{
  "image_size": 48,
  "arch": "vit",
  "qk_norm": false,
  "parallel_block": false,
  "moe_every": 2,
  "expert_mlp_ratio": 1,
  "positions": "learned",
  "residual_init": "zero_last",
  "adamw_lr_other_params": 0.0018,
  "batch_size": 64,
  "epochs": 5.2,
  "final_lr_fraction": 0
}
Rows from block 5 of a small image classifier, named by matrix and row number. Rows with one number within an expert belong to one neuron, the router's apart. Each number is 128 + 24 x the weight over its row's rms, rounded and kept within 0 to 255. All counts start at 0. Numbers have three digits each.
Before each expert's rows are labels from the 100 images, of 14976, where the router gives the expert most weight on average: "patch colour" is the nearest of a few named colours to the mean colour under the peak. Only what is clearly more common there than usual is listed. The data: photos of plants and fungi (iNaturalist).
# router: slot weights (model.blocks.5.mlp.router.weight, 8x192, trained with AdamW), inputs 0-191
# up: expert up (model.blocks.5.mlp.up, 4x192x192), inputs 0-191
# down: expert down (model.blocks.5.mlp.down, 4x192x192, transposed), outputs 0-191

# expert 3
patch colour: pink
router.6:068170128110112094112088102095140102184170158111162123143118131101093112130131138101128144123131139109132140148141088144100100152160170109146133111143139120146121154129168129127136115085157145101120118124143130129174171143157129121129091139124191117115146101091136137135163123135146145135103120117130139106116097141136118085161132114148113121122147133095145093111140138164104139161136146150127143095116161104153141152157170122148089130136157180125155111150160114161107122142116104130157143086121051143107129116123100126161088159117119127115112102148116115111096103104159184084
router.7:101150112133129107154119127101130095185165166130119133140086112103108111099119164124148147091141171119117111141133079154077101156126167132158091102139163119115091143159143137125132129070131147078136131135129143143186173152115133095116090127125189094106138109096126136118146137146149133154085114107126123088107093127165160081116118106143139116133139131105155118142134119160104146175128139157127130102120138137152132151140163164152072120125170134123157121136133124133102111131126140129137109085140107120116136132119132129122095171152098137117101131131099125098089103113148161069
up.16:112131167127099112148151123112128131093142120118162128153108107161076175146150153117134179127144117142151112144105105149129113138125099121115118146101187126117133103151145115098115147124108121092120147151099141101103112139101103121114148123174135117107159085098109115131131113158145102169104079175119105132130156162143107158146119101154084126148163089109085114115112162170161088145114173144159166128163136101108149125123135133164130128114080125113085138115117125124124175102094070117167138123107117137085158148135152081127134138130128147129096177104143131139159130139149110139
down.16:146141108107123150102135129164128157097144114122097112134132148116131166122150095102093121103076163171137103148136112101117135110125124101099113078170102110135184118090142135171132120144139177177134137126141109113119162127089116109097122134152137127174131125140166115119105162073109167127126108140183114105148111103159117133097110153152150124108134123095126073120125143097162137106114083134138129120124134089135148172140129105101078134163170153127130139112087161138143127160100184150112096136160186123125105163115128136147137132104107140132102115120160159127105122117143116126
up.17:159186116131041129131089128162115109138101148072127153135146124130146128120090151099105134136135116144145083128116147113133108098130117117144097096123135102161157079122120137114115195167119122137174141111158123174115139153149147105160091116175132121079108123109073125144087127142131146142089106108130151110124094132130110139122121136121124116185111088163101160100117128127135133117123124143142122145113128134128110126120133109132121134116102134139092125149150109116122147174142123120135148129126112149132156112121132183123130135119133099096181160137141094147161102169189146171
down.17:166119144133143139123150139146144122156159114127097127147177086182126132146139083112111128137146160098131115119105143123136145144126124121092100151121094135103090144127123116129102102140141105076129113147096108129120108138119115110158178118116117103145144144109157153154094107127150130116167141175140112112103154122101161122122084098146124123101188152081154107111161145148120121114172082075130158136104127099129097150084108119139129081111109132135139150128197112167125155094120137124144145089143130124140094154140113166088160153102131161094094108105136139121162142161165139131
up.18:134158143115115138134126125121121070103151134157150115127109118119113123125113141086109117112148100092118112118111111082110156115075110181133137165122106107166072098093094110099146161160144134136156147142122103131110124156119156162122171142176121156175132112165110142110189129137112136102136130147151142120091079134127113106122139158095124117129143141162139135095147132114098100108155119146137146103107114130097102121098139165110164110119076149142125131127146112142097136115142136127121158149142089168140160149096136072193136088129090138167110147138155138130121160149111161133
down.18:091140114118092118172100158127133163113161144138124107144129145132097164121116149108155094130126148120133158141147177176107091131087141161123140118117127146124153124157121150119155128111132135121129092152106125104149115104166137083061151095159125149150096119161138111141160130127133140114096143127124129142087160133113097136130131091160143120080152090134132143093178127131137163106152152132137124148104162130117090100095085149155133137130145142152094090127128101108100112150129090100119158126133137085152120100086109070098150109141143112099148140135187143124169110157153105161
up.19:154098121095062163127114142161096142132084074164125130128115116151103123122134134164130162124132136104096095150141152138134169145130150165132157132123139133149127136145145107135095135151161138119130162150152099135149163113103163160132107146127062151124153139142130110140121089163085113153130128177108115133133080108130137125112131154140088136106104115108061142107091137157105109132150120116161096062161121126123130119125080114125104131134148134097097111154132117122156150103079165119118104139123164152119136148116157118179157164130116169106139106119116144106112147122126158091
down.19:135122123099129149122156119164192139117151139154134126093142134151128150144141082138120090123145134141149100096148121110096153108126141086129157119136127107141112102104118150152172140143161124115079124144100135114163094102124116164119106151108140100123154109100159131102086142163126133112131115118175181091134143115138098079142113086123137104131115112167088139134103100116105192111167160095095120155161105169104140147154181160141123096153097123100136126107135124159079083115127130098135140122152106105163126133112135134127119125135080119136158159105142140121154166171127131119

# expert 2
patch colour: orange
router.4:173108149124089136156130133153121107121143097149144138119138106117145157142123081147085118155078141141148120076096134111141111066103143117106148152126122118110134147138083090109101161108120118133128168147141136135113093127139095143141072160107114167132121133172136154129161115120144135139127145103144134139134117081155156141090134104098146144117136140140131179127107078099125147122108086122123111155098149130093107137119103146102155157132166085194108179139163092100130124146126172156148113128127141119168153097157166137109173143113115097121140152145102128133141131113135088121
router.5:184097172131099154167137142182135129137138122126125148104134112136138149147140106151064109182098136130167152112076122120133110071125154113121110141143152117086124109117110094123139144088167141086097138132137152139119111130121128123108066149126101130152123134156122136144169129154149144143140157110123108116127130099156139129094141100086159112140102151123128189140075084124172125113108086124127113137129138114120097149121129120120127117123142088193121166145135119115110138144092176147136106137114138079151138087145135142119139162114115108134130185140105117137151094133126149120
up.16:126085120079113103133154127150140107106188130145094116153164163104097127155133167154139093157108148063133130113129143132155079145082147157161119106136156095089128163151177107136090139081127119101141155147151120189151157153116125093157083147130123143088135095115141151143146128139143111131162085138145143134135164126111171117114131127134102114115138104100098150131104067117126111144105125145177132144108126143156106127111136115121117127113151137171095121127112102123101157120112125097107130154131142106133065160134147134147131157151161118163144139109132107124123145093118140116
down.16:102112139157120131126129121091157175138115153093144130136120147126166110083164122083124114105147085172070158137096095106141151106145119090141139140094106140148100097159140145134184137151145135160148128125137158147102111093127149127140121131134102116130122133122158133126097138152127133149128145120167097115128102162123116115136131146095125157138101135130094142216100118078131145099150157121131160137163136149119130122076114085133104132103181128103098148093098166100122149135148103155126126124137102114081143160098125096168175088130105123131134164110113154154135145118125111127
up.17:129122146134148148106143109143134098163104104113103124152157153091129118142163095160127147143141138112100095105135132172167153150105114146134161133118109167108119121115170089132097132112138127153140136131075117083095145147096088119125136102109168119109178094131149070146142105182142142158090128125124073155133129112156127095111114112126121120138115127122153086106132138125152129121107131163119141131110124139153116131112170177097155149156123165149123112144157143115096111125130148134113097135121168137183178162144094145151069097096137132128150132146097124096087132129135114075
down.17:113155142103136119142115131119099104098174167099131089110140094151102145141164142148146147143138189134101130081143110146160130161159131126072083102134144159116137146122130167138124080142115154130114091108141128149143105123086093107124146139159139100113117145120123127137133102121117090093150090136106129146120131121134137142168083098151116150112160173107118138149141086131091131134128125101155078122120138073148136163146147175103077158130126158161143123166073104136123093107175130137129185120116116126145131117127156147097133102144092096108141143160133118144151139112133149144
up.18:095147107110104155134134128129122105099121165145125116088133112107118155115126119127091144179156142145126117122110155140132106160165134137131105123114158103117152095126136124127100104153114115105093084133153133173115122145131158124126111123074185168168114154099143084114171071123148130141159158107108136131102130101152152149107145142073085129102157131132085077181174169088089140122104131096166143159142157185140122147124133128151136136159102148146138141145157118121127173123148127139123126135153159119113122126128073144128138141138094134113090169100108113112124123125122107108
down.18:146148121112160129133134145152125161126131137096157094151119136161078149130132121138166142117091111159154126114139122133117100143090116121130129077100147117115166143122131095096177131096138144152146138105147087115139129157117114154141118115097128094126132087140154146116150136128106189116114176182132138130131089137090148119137131141171116153126136118104138148108067120132116102077155121164141145106106105152161127117093101104117087103119143161149088145104106130119126149125116132100176129137202098109148166124126136159135114091178175087143133149125097119128127100129114083127
up.19:144079131122132103122131140109128113122150145149116157101096091133144109165126133141146105118127122117183111119101110151136132110130091070144114139126150117118165144126159161132135161122102127133143127153109128155088131084130145135128130108133132167157131111146093152156137119127113164093132130172150176129138200154095116133076104159163117111178120121136095095120156077096134115148113126123182128143100089154130093107115097167085115135132117156162107090135138199126126155098101104149133164180094162154135121142123107140135128138090124126100131118141116116109109143099128101125
down.19:118165120162075125124137147117127115149099105117108119136116160118117140102170081118151159137151082145098168143143156137163103159140123149139114151099169079042144162102110136135101106109146157122131142096134109122179173155148123086126113103139147111141120126117109106166127119153153094153124159084092103114113109111132107145094121098116090100072109151131095128149126117139139123134124129141079129128136147087115153069113131111142142144153140162128133085105134104129131108141158160135132124153112118107141152149115142159118176132127125120186145151138132140152160115124137124162

# expert 1
patch colour: green
router.2:152107138130119122143094129157142103123118131128095119084151163133134128144138094115097125120150134143153169106110133082156143083164081124088137094118084114109128128079138131149114157131164087140161122111121167128096088149131128181118112116112126108095092145143176114137164091160148134129144177132135111121149155113077100142116139113118135144140138131118129160136121121167125097135134142152148151182143114108111177111106098121111117125157097115167089187131095109104138083125108149112138144102112113147127161156118167132180137110106144145106122122139141136192142116115101096111
router.3:145080113142144122133118142130141110100094150113120120093149172137126139130119094127142091113116120141168171126101115106154175100157079141114145111120100128145093144118142124151115154120177133154131127093114176124132109156152126172155101102054129114103104110145159153124135154110139108114135181102156085125147120107105088118152116110113143136162132157139131146109147084109138132155160130163130142158152128091121168091106122073120125118136111098132124162140089133124141080124104139140134140132128103138112167169128117156173137120136090142145132131138116167183103113150072103123
up.16:119112182142119146151084098127129150127176169138145161076084130116122100139115101139144109150087116160099131173163156117110120126165142131150112101152134110152134086103121127157109119110172125152103175150137163126118147124146113133138174104137128157100123188130071069121110087097117153138126092149164135091174125147107135103125134096146160105077152093120073117111110134142109117149120130084141169132125117148116168148107149127129123154110092118155144155090124119120129113135134118159109135108130133125110125127152123150144096137124128132100138149144127128076151114160158111131
down.16:105101111126096089114111157150106155161083086115142111155180126145147144145152153138117146128121139100130143133120117122170085130079140163117116206083143136102112144112152170136134142136134126152144115092119130143125146119108105136135135129117159105128115168126102146135122115142123114166160177121098143083114171068093108167183126114124115089077138118119169111090121125133154140152161070149120134155082159134145125128129113128128142131134121126109107118168116131129173154163166124111147114093129129154108117093143076101125110156120112132127135111149121117142114134143080114130
up.17:120154112130155108113126120146103089120140168159107116145113117079130122106141092111157154101130118148113127110131134123153164125126143121154139143137138118111106080088136086131108112099121121178145145166158132111148129175122154133111088123119148090149116179107157085154105135124144152131134123149110120133115130168047145118119110140116125116128158126125158134139113128178103147158168144200097138128121121064132160098136144059140106120191152128151130132141151125138156124098122131116133137084158160122118135116108146079120096088071116136135128131113148157139147144136124143120
down.17:116115112099111139122081109118110148119112097150133156089133066133135146189090131148106127132119134163142123092141106133163094159140148138123132121117152126138139157154098171119121105106140135086144127073065110136168131133139099178102103114118124159131119123156097110151154103156095149100133142162139116143162095105155125125143132102097123102089149134147112152172132196123154123129125160086144158170147134143093138139113159144103098141082132101137110115100122156158143113118141116125122139136107127125124143154107150142138168148165145114112138124082084100154180109111132140108
up.18:147154111138104153075140164129139136143131147151105103099114090132105113086082099093187187125118112154075122109125119177125096128119150179146138158106112133131141166137126100112145128134096164159110166119111132087166092116135165146117145118106161108144160131116117136102123103133077091124132150167127118130117090111141103113132141145109163103123155134112181133128143149143107167131110131105135112168110122136157123126125110099147097156132108139093154139131125134112124116118136149148177121115130132139124139128140128109087083198094170113105136150189109106152123128109136115127
down.18:092073133127116138151137162101131163160118136140091124114112088123130140134116123130121109157177109113146145145134160092135146165160078105136164144108151139149130104115092134134156116135104162089132126140109126137115083130108129139110112091142134113145097136110123161133113102131111071074126130106139109125168125115158123139166146135166179119097123169151122124131128125107140112135123168108133184117139137131159143151125146099118160107121191075128122123173120131154074173145140083091095124160168112103083124103164137106148127131119134129144101132120086154154113111150098149119
up.19:118118099106065112122140114084125110127147132139130104142132147132209161105087110120160135142116108126098110142100110127136101149127122137130118125134121127169146139126145078125109153113116134111137126197150143127110124168141160142141184091087120107121104115164131088136126109162142148153154171147094157147124099172136111117183138117136123116142183130138153127181099121151082098121133164133119082085139110135116131113132125162141145108139129121120137110105137105102149135147158141127170116111145171111088110119115100102159116099123092092159124101100130172128119110127117153163
down.19:093133127103129131108133126134111151110120136113105160149117150097146087135165170152140137114112142139130151134146136143149150132103111148190142103124114153104115110103112133124160123174114094166115148117137133176096158134144107126140116129149123141119091133152127122165108099140116127124120106130118106098113124147114099093123125164123149128127129163108134095160132106154145132071179126166131147122083142116086165183122105118095145157151130082115076167103171089069095108111152115108103131180103111185098142131086135130119150105166112134113153137125123108113142167105108171137