config.yaml
arch: "vit"
model: "image classifier"
dataset: "photos of plants and fungi (iNaturalist)"
train_examples: 90422
image_size: 48
crop_scale_min: 1
horizontal_flip: true
translate: 0.12
targets: ["class", "order", "family", "species"]
num_classes: [11, 54, 120, 500]
norm: "layernorm"
norm_position: "pre"
hidden_act: "gelu"
mlp_ratio: 4
head_dim: 64
fused_qkv: false
bias: "none"
qk_norm: false
parallel_block: false
inner_norm: false
moe: "soft"
drop_path: 0.1
num_experts: 4
moe_every: 2
expert_mlp_ratio: 1
slots_per_expert: 2
shared_expert: false
patch_size: [8, 8]
conv_stem: false
layers: 12
width: 192
positions: "learned"
pooling: "class_token"
loss: "cross_entropy"
residual_init: "zero_last"
optimizer: "muon"
muon_scale: "spectral"
learning_rate: 0.011
momentum: 0.95
nesterov: true
orthogonalizer: "polar_express"
adamw_lr_other_params: 0.0018
max_steps: 7300
batch_size: 64
epochs: 5.2
lr_schedule: "cosine"
final_lr_fraction: 0
warmup_steps: 360
weight_decay: 0.1
adamw_weight_decay_other_params: 0.05
Rows from block 5 of a small image classifier, named by matrix and row number. Rows with one number within an expert belong to one neuron, the router's apart. Each number is 200 + 40 x the weight over its row's rms, rounded and kept within 0 to 999. All counts start at 0.
Before each expert's rows are labels from the 100 images, of 14976, where the router gives the expert most weight on average: "patch colour" is the nearest of a few named colours to the mean colour under the peak. Only what is clearly more common there than usual is listed. The data: photos of plants and fungi (iNaturalist). In brackets: how many of the 100.
# router: slot weights (model.blocks.5.mlp.router.weight, 8x192, trained with AdamW), inputs 0-191
# up: expert up (model.blocks.5.mlp.up, 4x192x192), inputs 0-191
# down: expert down (model.blocks.5.mlp.down, 4x192x192, transposed), outputs 0-191

# expert 3
patch colour: pink (35)
router.6,101,270,201,170,173,144,173,133,157,146,219,156,293,270,250,172,257,191,225,184,205,155,142,173,203,206,216,155,199,227,191,205,219,169,206,220,234,221,134,226,154,153,240,253,269,169,230,209,171,225,219,187,231,189,244,202,267,202,198,213,178,128,248,228,156,187,183,193,225,204,202,276,271,225,248,202,188,201,139,219,193,305,182,178,230,156,139,214,214,211,259,191,211,230,228,211,158,187,182,203,218,163,180,148,222,214,184,129,254,207,177,233,174,188,190,232,209,146,229,142,172,219,217,260,160,218,255,214,229,237,199,224,145,180,255,160,241,222,241,248,269,191,233,135,203,214,248,286,195,246,172,237,254,176,255,164,191,224,181,160,203,248,224,130,188,72,224,165,201,180,192,153,197,255,133,251,182,185,198,179,174,156,233,180,178,171,147,158,161,251,294,126
router.7,156,236,174,208,202,165,243,185,199,155,204,145,295,262,264,203,185,209,220,131,173,159,167,172,151,185,260,193,233,232,138,222,271,185,181,172,222,209,118,244,114,155,247,197,264,206,250,138,156,219,259,185,178,138,226,251,226,215,194,206,202,103,205,232,117,213,205,212,202,225,224,297,276,239,179,208,145,180,137,199,196,302,144,163,217,168,147,197,214,184,230,215,231,235,209,243,129,177,165,196,192,134,164,142,199,262,254,122,180,183,163,225,218,180,209,218,205,161,246,184,224,209,186,253,160,229,278,201,218,248,198,203,157,187,217,215,240,207,239,221,258,260,240,107,187,196,270,209,192,248,188,213,208,194,209,157,172,204,197,220,202,214,168,129,219,165,187,181,213,207,184,207,201,190,145,272,240,149,215,182,155,206,205,151,194,150,135,158,176,233,255,102
up.4,200,163,224,204,218,173,258,159,213,149,181,230,201,182,153,115,202,171,189,176,157,176,190,156,198,217,223,143,206,192,282,113,251,174,171,198,277,213,162,253,215,222,231,220,238,237,219,199,166,226,161,205,172,213,161,297,163,250,300,192,175,255,186,230,175,243,217,196,216,144,213,110,280,216,242,223,171,223,118,230,227,211,277,181,232,283,241,216,203,189,210,201,243,104,224,146,169,161,200,247,195,148,278,216,235,178,205,245,252,244,222,204,138,155,221,130,229,164,202,166,222,210,177,238,241,246,245,165,209,192,228,187,201,228,244,135,201,208,184,127,141,210,170,227,182,172,172,205,206,175,202,135,212,212,219,187,193,177,177,226,163,116,271,126,200,246,275,150,182,198,176,233,227,198,159,153,190,148,183,223,196,255,217,238,125,203,154,133,235,252,123,169
down.4,165,207,154,195,173,229,218,280,192,234,230,179,203,207,260,231,177,229,202,225,212,188,158,211,219,205,191,227,152,153,170,293,120,206,178,214,204,236,220,214,206,217,83,159,126,224,208,205,255,269,262,235,228,199,160,146,253,180,84,241,228,171,177,194,222,257,216,172,182,199,155,284,226,165,209,208,218,216,217,131,175,192,171,254,234,154,151,172,253,287,247,237,140,185,156,223,134,192,185,209,196,241,179,156,83,182,187,215,125,218,202,228,246,114,225,202,207,234,227,223,152,194,208,245,158,136,192,259,209,149,157,206,227,212,167,167,194,234,276,293,177,230,197,220,169,109,230,221,211,243,173,218,183,193,236,189,191,238,186,209,243,236,148,191,216,128,138,235,207,213,171,150,205,214,176,192,153,181,234,179,261,242,193,137,300,184,192,187,241,176,217,210

# expert 2
patch colour: orange (35)
router.4,275,166,236,194,135,213,247,203,209,242,189,165,188,226,148,234,227,217,185,217,164,182,228,249,223,191,122,232,128,183,245,116,221,221,233,187,113,147,209,171,222,172,97,158,225,182,163,234,240,196,190,183,170,210,232,217,124,136,168,155,254,166,187,183,209,200,267,232,222,214,211,175,141,198,218,144,224,222,107,254,165,176,265,206,188,209,274,214,243,202,255,178,186,227,212,219,198,228,158,227,210,218,209,182,121,245,246,222,137,210,161,149,229,227,182,213,219,219,205,284,198,165,117,152,195,231,190,167,130,190,191,171,246,150,235,204,141,164,215,185,158,229,156,245,248,206,264,128,310,166,285,218,259,140,153,204,194,230,197,273,246,233,175,200,199,221,186,266,241,148,248,263,215,169,274,225,174,178,149,189,220,239,229,157,200,208,221,204,175,211,133,188
router.5,293,148,274,204,152,244,265,215,224,290,211,201,216,217,191,197,194,234,160,211,173,213,217,235,232,220,164,238,94,168,290,150,214,204,265,239,173,113,191,186,208,171,106,196,243,175,189,170,221,225,240,181,130,193,169,182,170,143,192,219,227,133,264,222,129,149,217,207,215,240,219,186,171,203,189,201,192,167,96,234,196,154,204,239,192,210,247,190,214,227,268,202,243,236,226,225,221,249,170,191,166,181,198,203,151,247,218,201,143,221,154,129,252,174,220,157,238,191,200,302,220,111,126,193,274,195,174,166,130,193,198,175,216,201,216,176,186,149,236,188,201,187,187,198,182,191,224,133,308,189,264,228,212,185,178,170,217,226,141,280,231,213,163,215,177,216,119,239,216,131,228,211,224,184,218,257,177,179,167,210,204,295,220,161,181,215,239,143,208,197,235,186
up.4,229,191,171,133,221,216,259,162,213,191,264,211,174,215,186,192,182,157,194,159,212,180,301,195,179,186,221,205,209,183,158,183,199,238,197,122,190,243,146,190,193,175,157,176,207,238,181,233,153,155,254,217,166,126,230,113,169,225,217,167,210,158,174,270,242,195,199,147,264,234,190,210,203,139,180,175,215,134,211,283,282,191,234,214,203,211,186,235,249,207,295,208,261,155,195,257,240,147,212,193,246,222,149,243,188,231,223,232,212,254,201,231,277,211,161,180,251,178,141,189,137,245,153,156,147,246,178,178,176,196,182,223,157,251,272,201,230,211,181,127,248,193,145,233,202,100,175,247,230,226,192,251,208,132,204,169,180,229,245,250,218,211,281,187,147,203,117,130,184,279,208,272,206,152,206,76,188,189,236,205,223,225,217,212,198,146,165,162,238,214,186,218
down.4,198,176,130,261,172,272,192,186,174,230,247,194,167,193,267,170,218,212,218,181,200,186,135,204,229,284,133,183,171,165,138,223,243,170,202,184,207,156,195,260,258,192,196,169,181,138,203,217,186,240,223,169,218,275,188,150,179,209,264,225,205,181,253,168,201,162,207,148,182,176,132,163,201,105,143,246,165,280,299,202,242,215,140,244,158,156,196,168,142,236,173,142,140,216,164,196,167,229,186,212,159,227,241,190,254,166,186,193,270,168,280,191,148,178,208,244,145,187,233,213,248,193,122,123,209,196,222,200,164,221,147,196,241,221,179,179,204,117,226,243,190,258,258,252,236,273,188,246,236,190,168,225,207,265,147,219,209,161,231,224,230,232,234,175,160,186,220,156,276,222,197,75,235,225,165,190,242,233,222,264,245,178,179,230,178,185,218,227,137,245,197,183

# expert 1
patch colour: green (48)
router.2,240,166,217,204,184,190,225,143,201,249,223,159,192,183,205,199,144,186,127,238,258,208,211,199,227,217,144,178,149,195,187,237,209,224,242,268,164,169,209,123,246,225,126,260,122,194,134,215,143,183,127,176,169,199,199,118,217,205,235,177,248,204,261,132,220,254,190,171,188,265,200,146,134,236,204,200,289,184,174,180,173,197,166,145,140,229,224,279,177,214,260,139,253,233,209,202,227,281,207,211,171,188,235,244,175,115,153,223,180,219,176,184,212,226,219,217,206,184,202,254,213,188,189,265,195,148,212,210,224,241,234,238,289,225,177,166,171,281,172,163,150,189,172,181,195,248,148,179,265,135,298,206,145,169,160,217,125,195,166,236,173,217,227,157,174,175,232,199,255,247,183,265,206,287,216,170,164,227,229,163,190,189,218,221,213,307,224,181,178,155,146,171
router.3,229,121,175,223,227,189,208,183,223,203,221,170,153,143,237,175,186,187,142,235,273,215,197,218,203,185,144,198,223,138,174,181,186,222,266,271,197,155,178,164,244,279,154,248,118,221,177,228,172,187,153,199,229,142,227,183,223,193,239,179,244,187,282,209,243,204,199,142,176,280,194,207,169,246,240,196,273,245,156,156,76,201,177,158,159,170,229,252,242,193,211,243,169,218,166,177,211,288,157,246,129,195,231,187,165,162,134,184,240,180,171,176,225,214,257,207,248,219,204,231,168,232,126,168,217,207,245,254,203,258,204,223,250,241,200,138,188,267,139,163,190,108,186,195,183,213,172,150,206,193,257,220,136,209,194,222,120,193,160,218,220,210,220,207,200,158,216,173,265,269,200,182,246,275,215,187,214,137,224,228,207,206,217,180,264,291,158,175,236,107,159,191
up.4,271,210,235,167,248,267,230,237,215,161,176,171,186,151,192,152,251,157,171,299,192,186,151,262,116,144,203,164,178,171,253,195,230,240,167,221,140,210,174,176,153,155,204,175,261,192,185,209,224,253,183,248,268,234,218,241,192,185,233,179,206,206,154,230,182,144,241,217,203,224,234,243,152,220,204,208,128,255,222,146,150,225,158,183,295,227,203,236,231,207,199,207,253,231,261,213,222,153,159,149,231,193,155,260,160,159,221,131,178,293,224,153,268,181,185,174,239,213,239,226,232,242,119,259,216,247,199,204,197,140,243,185,223,117,302,175,210,170,170,249,154,221,216,219,224,212,193,171,186,211,210,183,181,178,209,205,95,219,118,183,201,236,185,200,182,189,286,145,180,275,215,194,199,187,202,230,158,239,134,216,212,162,113,201,163,161,222,209,161,145,147,222
down.4,102,194,243,224,138,184,221,195,242,175,195,181,270,211,225,199,173,138,212,221,152,196,219,198,277,136,195,186,212,217,206,240,190,203,224,257,232,212,224,201,222,287,207,234,234,166,240,167,179,181,295,215,184,261,223,114,286,175,184,215,137,81,174,199,240,163,226,202,216,146,158,136,224,212,183,233,158,205,101,216,180,151,213,111,146,183,152,173,199,214,192,174,204,175,172,136,155,180,248,248,192,269,216,193,235,192,253,196,174,186,227,109,231,167,214,262,159,183,210,214,260,191,215,147,158,234,233,263,225,235,142,230,191,247,181,267,273,221,139,169,149,148,246,203,177,251,142,146,190,238,203,174,234,222,284,244,225,209,229,151,170,170,173,178,247,201,201,159,198,234,247,170,182,199,234,213,176,162,232,277,151,224,175,191,220,183,188,222,234,263,207,140