config.toml
translate = 0.12
head_dim = 64
conv_stem = false
Rows from block 6 of a small image classifier, named by matrix and row number. Rows with one number belong to one neuron. Each number is 128 + 24 x the weight over its row's rms, rounded and kept within 0 to 255. All counts start at 0. Numbers have three digits each. After the name is the row's rms in percent of the matrix's.
Before each neuron's rows are labels from the 100 images, of 14976, where the neuron reaches its highest value: "responds to" is what is common among them; "colour at peak" is the nearest of a few named colours to the mean colour under the peak. Only what is clearly more common there than usual is listed. The data: photos of plants and fungi (iNaturalist).
# fc1: MLP up (model.blocks.6.mlp.fc1.weight, 768x192), inputs 0-95
# fc2: MLP down (model.blocks.6.mlp.fc2.weight, 192x768, transposed), outputs 0-95

responds to: order Asterales; family: Asteraceae
colour at peak: brown
fc1.620 028:118127134105161101098116122121120137142133125145123124123127125131146037116117143195130084098169122149118149136173155150137122157082114167094157187153136142143164110139099111134148130124082092141150106141134124144110097137134133148130120140132104116091146142149118123139158158121125111115
fc2.620 025:124167125106100146165095135126114113155141136128116122136166129124147139174113122109142129160109127126167120130105106149093124124185117101139122088127097087139127121120141169094105114159137136140153144125156093127176145133114132103116140144086152121146114126123147140133094100135160165120

responds to: order Asterales; family: Asteraceae
colour at peak: orange
fc1.232 023:154097111086145110145104120157082147110127126136138175159118076136153162152088142154138129141105081102150147154104100113130127116139126126140141111104096130148135112133090119104117063147151098162134102140051107132134168140125121131161109119116120155182109124148124131127119102106090187154
fc2.232 022:125157152117125109123153165143142120136117162120113113104135181103079102102167132095156141176159194163128154123160205141142121148080126108110123117150117108131112167125160147133150165134111158098143131130146151149125113100128147153134112120151118119098139128127107146175129120116136100099

responds to: order Asparagales; family: Asparagaceae; text has "yucca"
colour at peak: brown
fc1.548 099:132099087119146099096121180126157155142132153133122128170177130101131150098164093115160138132114094146127096169126099148133139131149115099142145141152116158122146144118107134127160123108132108119151157108117117130148103155116135096090146166119127115161125165173166097097131135090078166118
fc2.548 104:118133146102122157073091144096107126141102133115166104198107116154119106103163139163128129112130131158151102134140125166156178116118084137120135114153099135136147129122134111157114141119099152123141160115091096126178126118136192122111089136129113118102090082143134142122142161139165074117

responds to: order Asterales; family: Asteraceae
colour at peak: pink
fc1.287 048:077121108090146141099136087141122146130173149108124126118129054116199096162122154100161166131133126099159109085136122113112077102193160097137125079112139139138130127134149187129160086094133128170146135127114132133147141142156130118173131153100154136108094138092096117113120112106142130139
fc2.287 046:091129142114072093127112135097119107141127164158127133157160175146105156151142143145156146156142122109152185128150184165107150144081080097116178184103116141129113124128130171170118129102121119139104142120151108152125134120119157129145133131127139155114152102148138158089121138136117128142

responds to: order Caryophyllales; family: Cactaceae; text has "cactus"
colour at peak: brown
fc1.56 087:138148140134146118094106105125116129101148075085115176116140144088101159111144130149119145121131125147132117157154157166118130146157100141138169131109162138116125085102133093141094141129146184091158167095115113108143083122136082078116170088136156163148122116141125114140123114129112119079
fc2.56 090:118124092105102150154147128121128102090104088110129134155100145136135092176152137080112108141130104109113114161067070145141109095120146129109110141112161158109127111176123124137117152146131119156103121135132133165168104132157129121160124127118146075146129152113145142063103145180143105172

responds to: order Asterales; family: Asteraceae
colour at peak: pink
fc1.76 115:140138105088111122134139062175097134156158157107141139103166113116156138096109151135151151100087118135105134119092090107165114133128103125115124087071127138146155116163113120143131122119125150150109116122150118080119139141099140094140125168086138145154109143132153162141134103091137145136
fc2.76 111:106137136103070094105157122126086143131133184095137119107150131126143142130154102147168119127157137115126097129104186102126121166100091142136110106119137128145167139131105147137111108141095126099154125142156111121117141106168093108118102133126122135197100140109134122112150114159106150128

responds to: order Asterales; family: Asteraceae
colour at peak: yellow; orange
fc1.171 133:128122123089110194118159137116147142125122094136142125120164146124127145155114107157112163177153132110119134106085162130139104099106124149140183157111098143125136093120105118144128086156137149134112108123113104093147163127135122132161121159137149118126122084077141164095143133072116179119
fc2.171 122:140107054050130164127138100105133122091126149135104139153108113098175143119173119136081130092141127094102113113154119065124098150115141158117129122148168166104139111175127147143170142094143144142111076121123151146146165133122121136125148106159140122127123125108097114144125136122163159126

responds to: order Fagales
colour at peak: brown
fc1.654 150:149153156073127125132160148157162128099141105151128131118134122110116133153142135160090170154126149116110176117161147114114126120112138124150112087116165101068122096153094089149125155103143127144108132132133125138196129100138152114123148130119114114126130158125157126099092132090135094119
fc2.654 158:140121128127152160113105143097145130162102118088126150139162128164143106102094114100113135126136123108117065136127150130119170165123151133127118168127148114147131083093120136108128160105101138116058121111105158147136122125160138092130114123129114127146135133167131143166148107087160135133

responds to: order Caryophyllales
colour at peak: grey
fc1.554 149:161147098110152101131113136143137134142106130102156181097103164140146093156147133119110069107151129125135121114132096117128111126142131131136180106108122138130124130105105145140134136122111146107147129125145082130164140134136104109157139163118147136088162114134137141156152090126077116142
fc2.554 162:132157148097080167159090172107124130123107141123133147101094111071171121133126082189126113103134141127144108116130163112136123162146160145138093112134122121109134121122106126124153123118124139105120147126102116150124110166124132135119090154147113160129175120103094140151125134122063153135

responds to: order Asterales
colour at peak: red; orange
fc1.291 081:117151142113094082137130083156086131096158106134137158124153073100153152125133080164170121102114112126110127161131120095137132116128117115139156142100151106148160107153121164135100126137103141131150101153129103137096162123081133112121137179128137167180116141136139150130134120168118145110
fc2.291 080:152156120143125081151171081130088107135140131150113128129132150147099100152147112161140128150153113141152136091139133114103125154109120135150140094129090107127150154135127169111156104115129186095099124137145154138116181133142116110098128148109153102118138083073159142131183116134098138101

responds to: order Asterales; family: Asteraceae
colour at peak: orange
fc1.348 136:176116105100109157133101125154118097172169089125113159145136110118134110155149127160183136084133135153158082139170146135150136131089109134094162138120077095179096134168100142121133111107108134119084160173148112108125187094104174117104084163133127139096128125089160138098116107105119173145
fc2.348 128:135143082120139127106101128154113157144142123152078145130151130122145125176127139129121182074111146127141132142126142073120138109139128090145120088160122135126125099124107153115084123104145125127077133133115133123145139080106131138103113132102150115126124100094125116130161174084159098098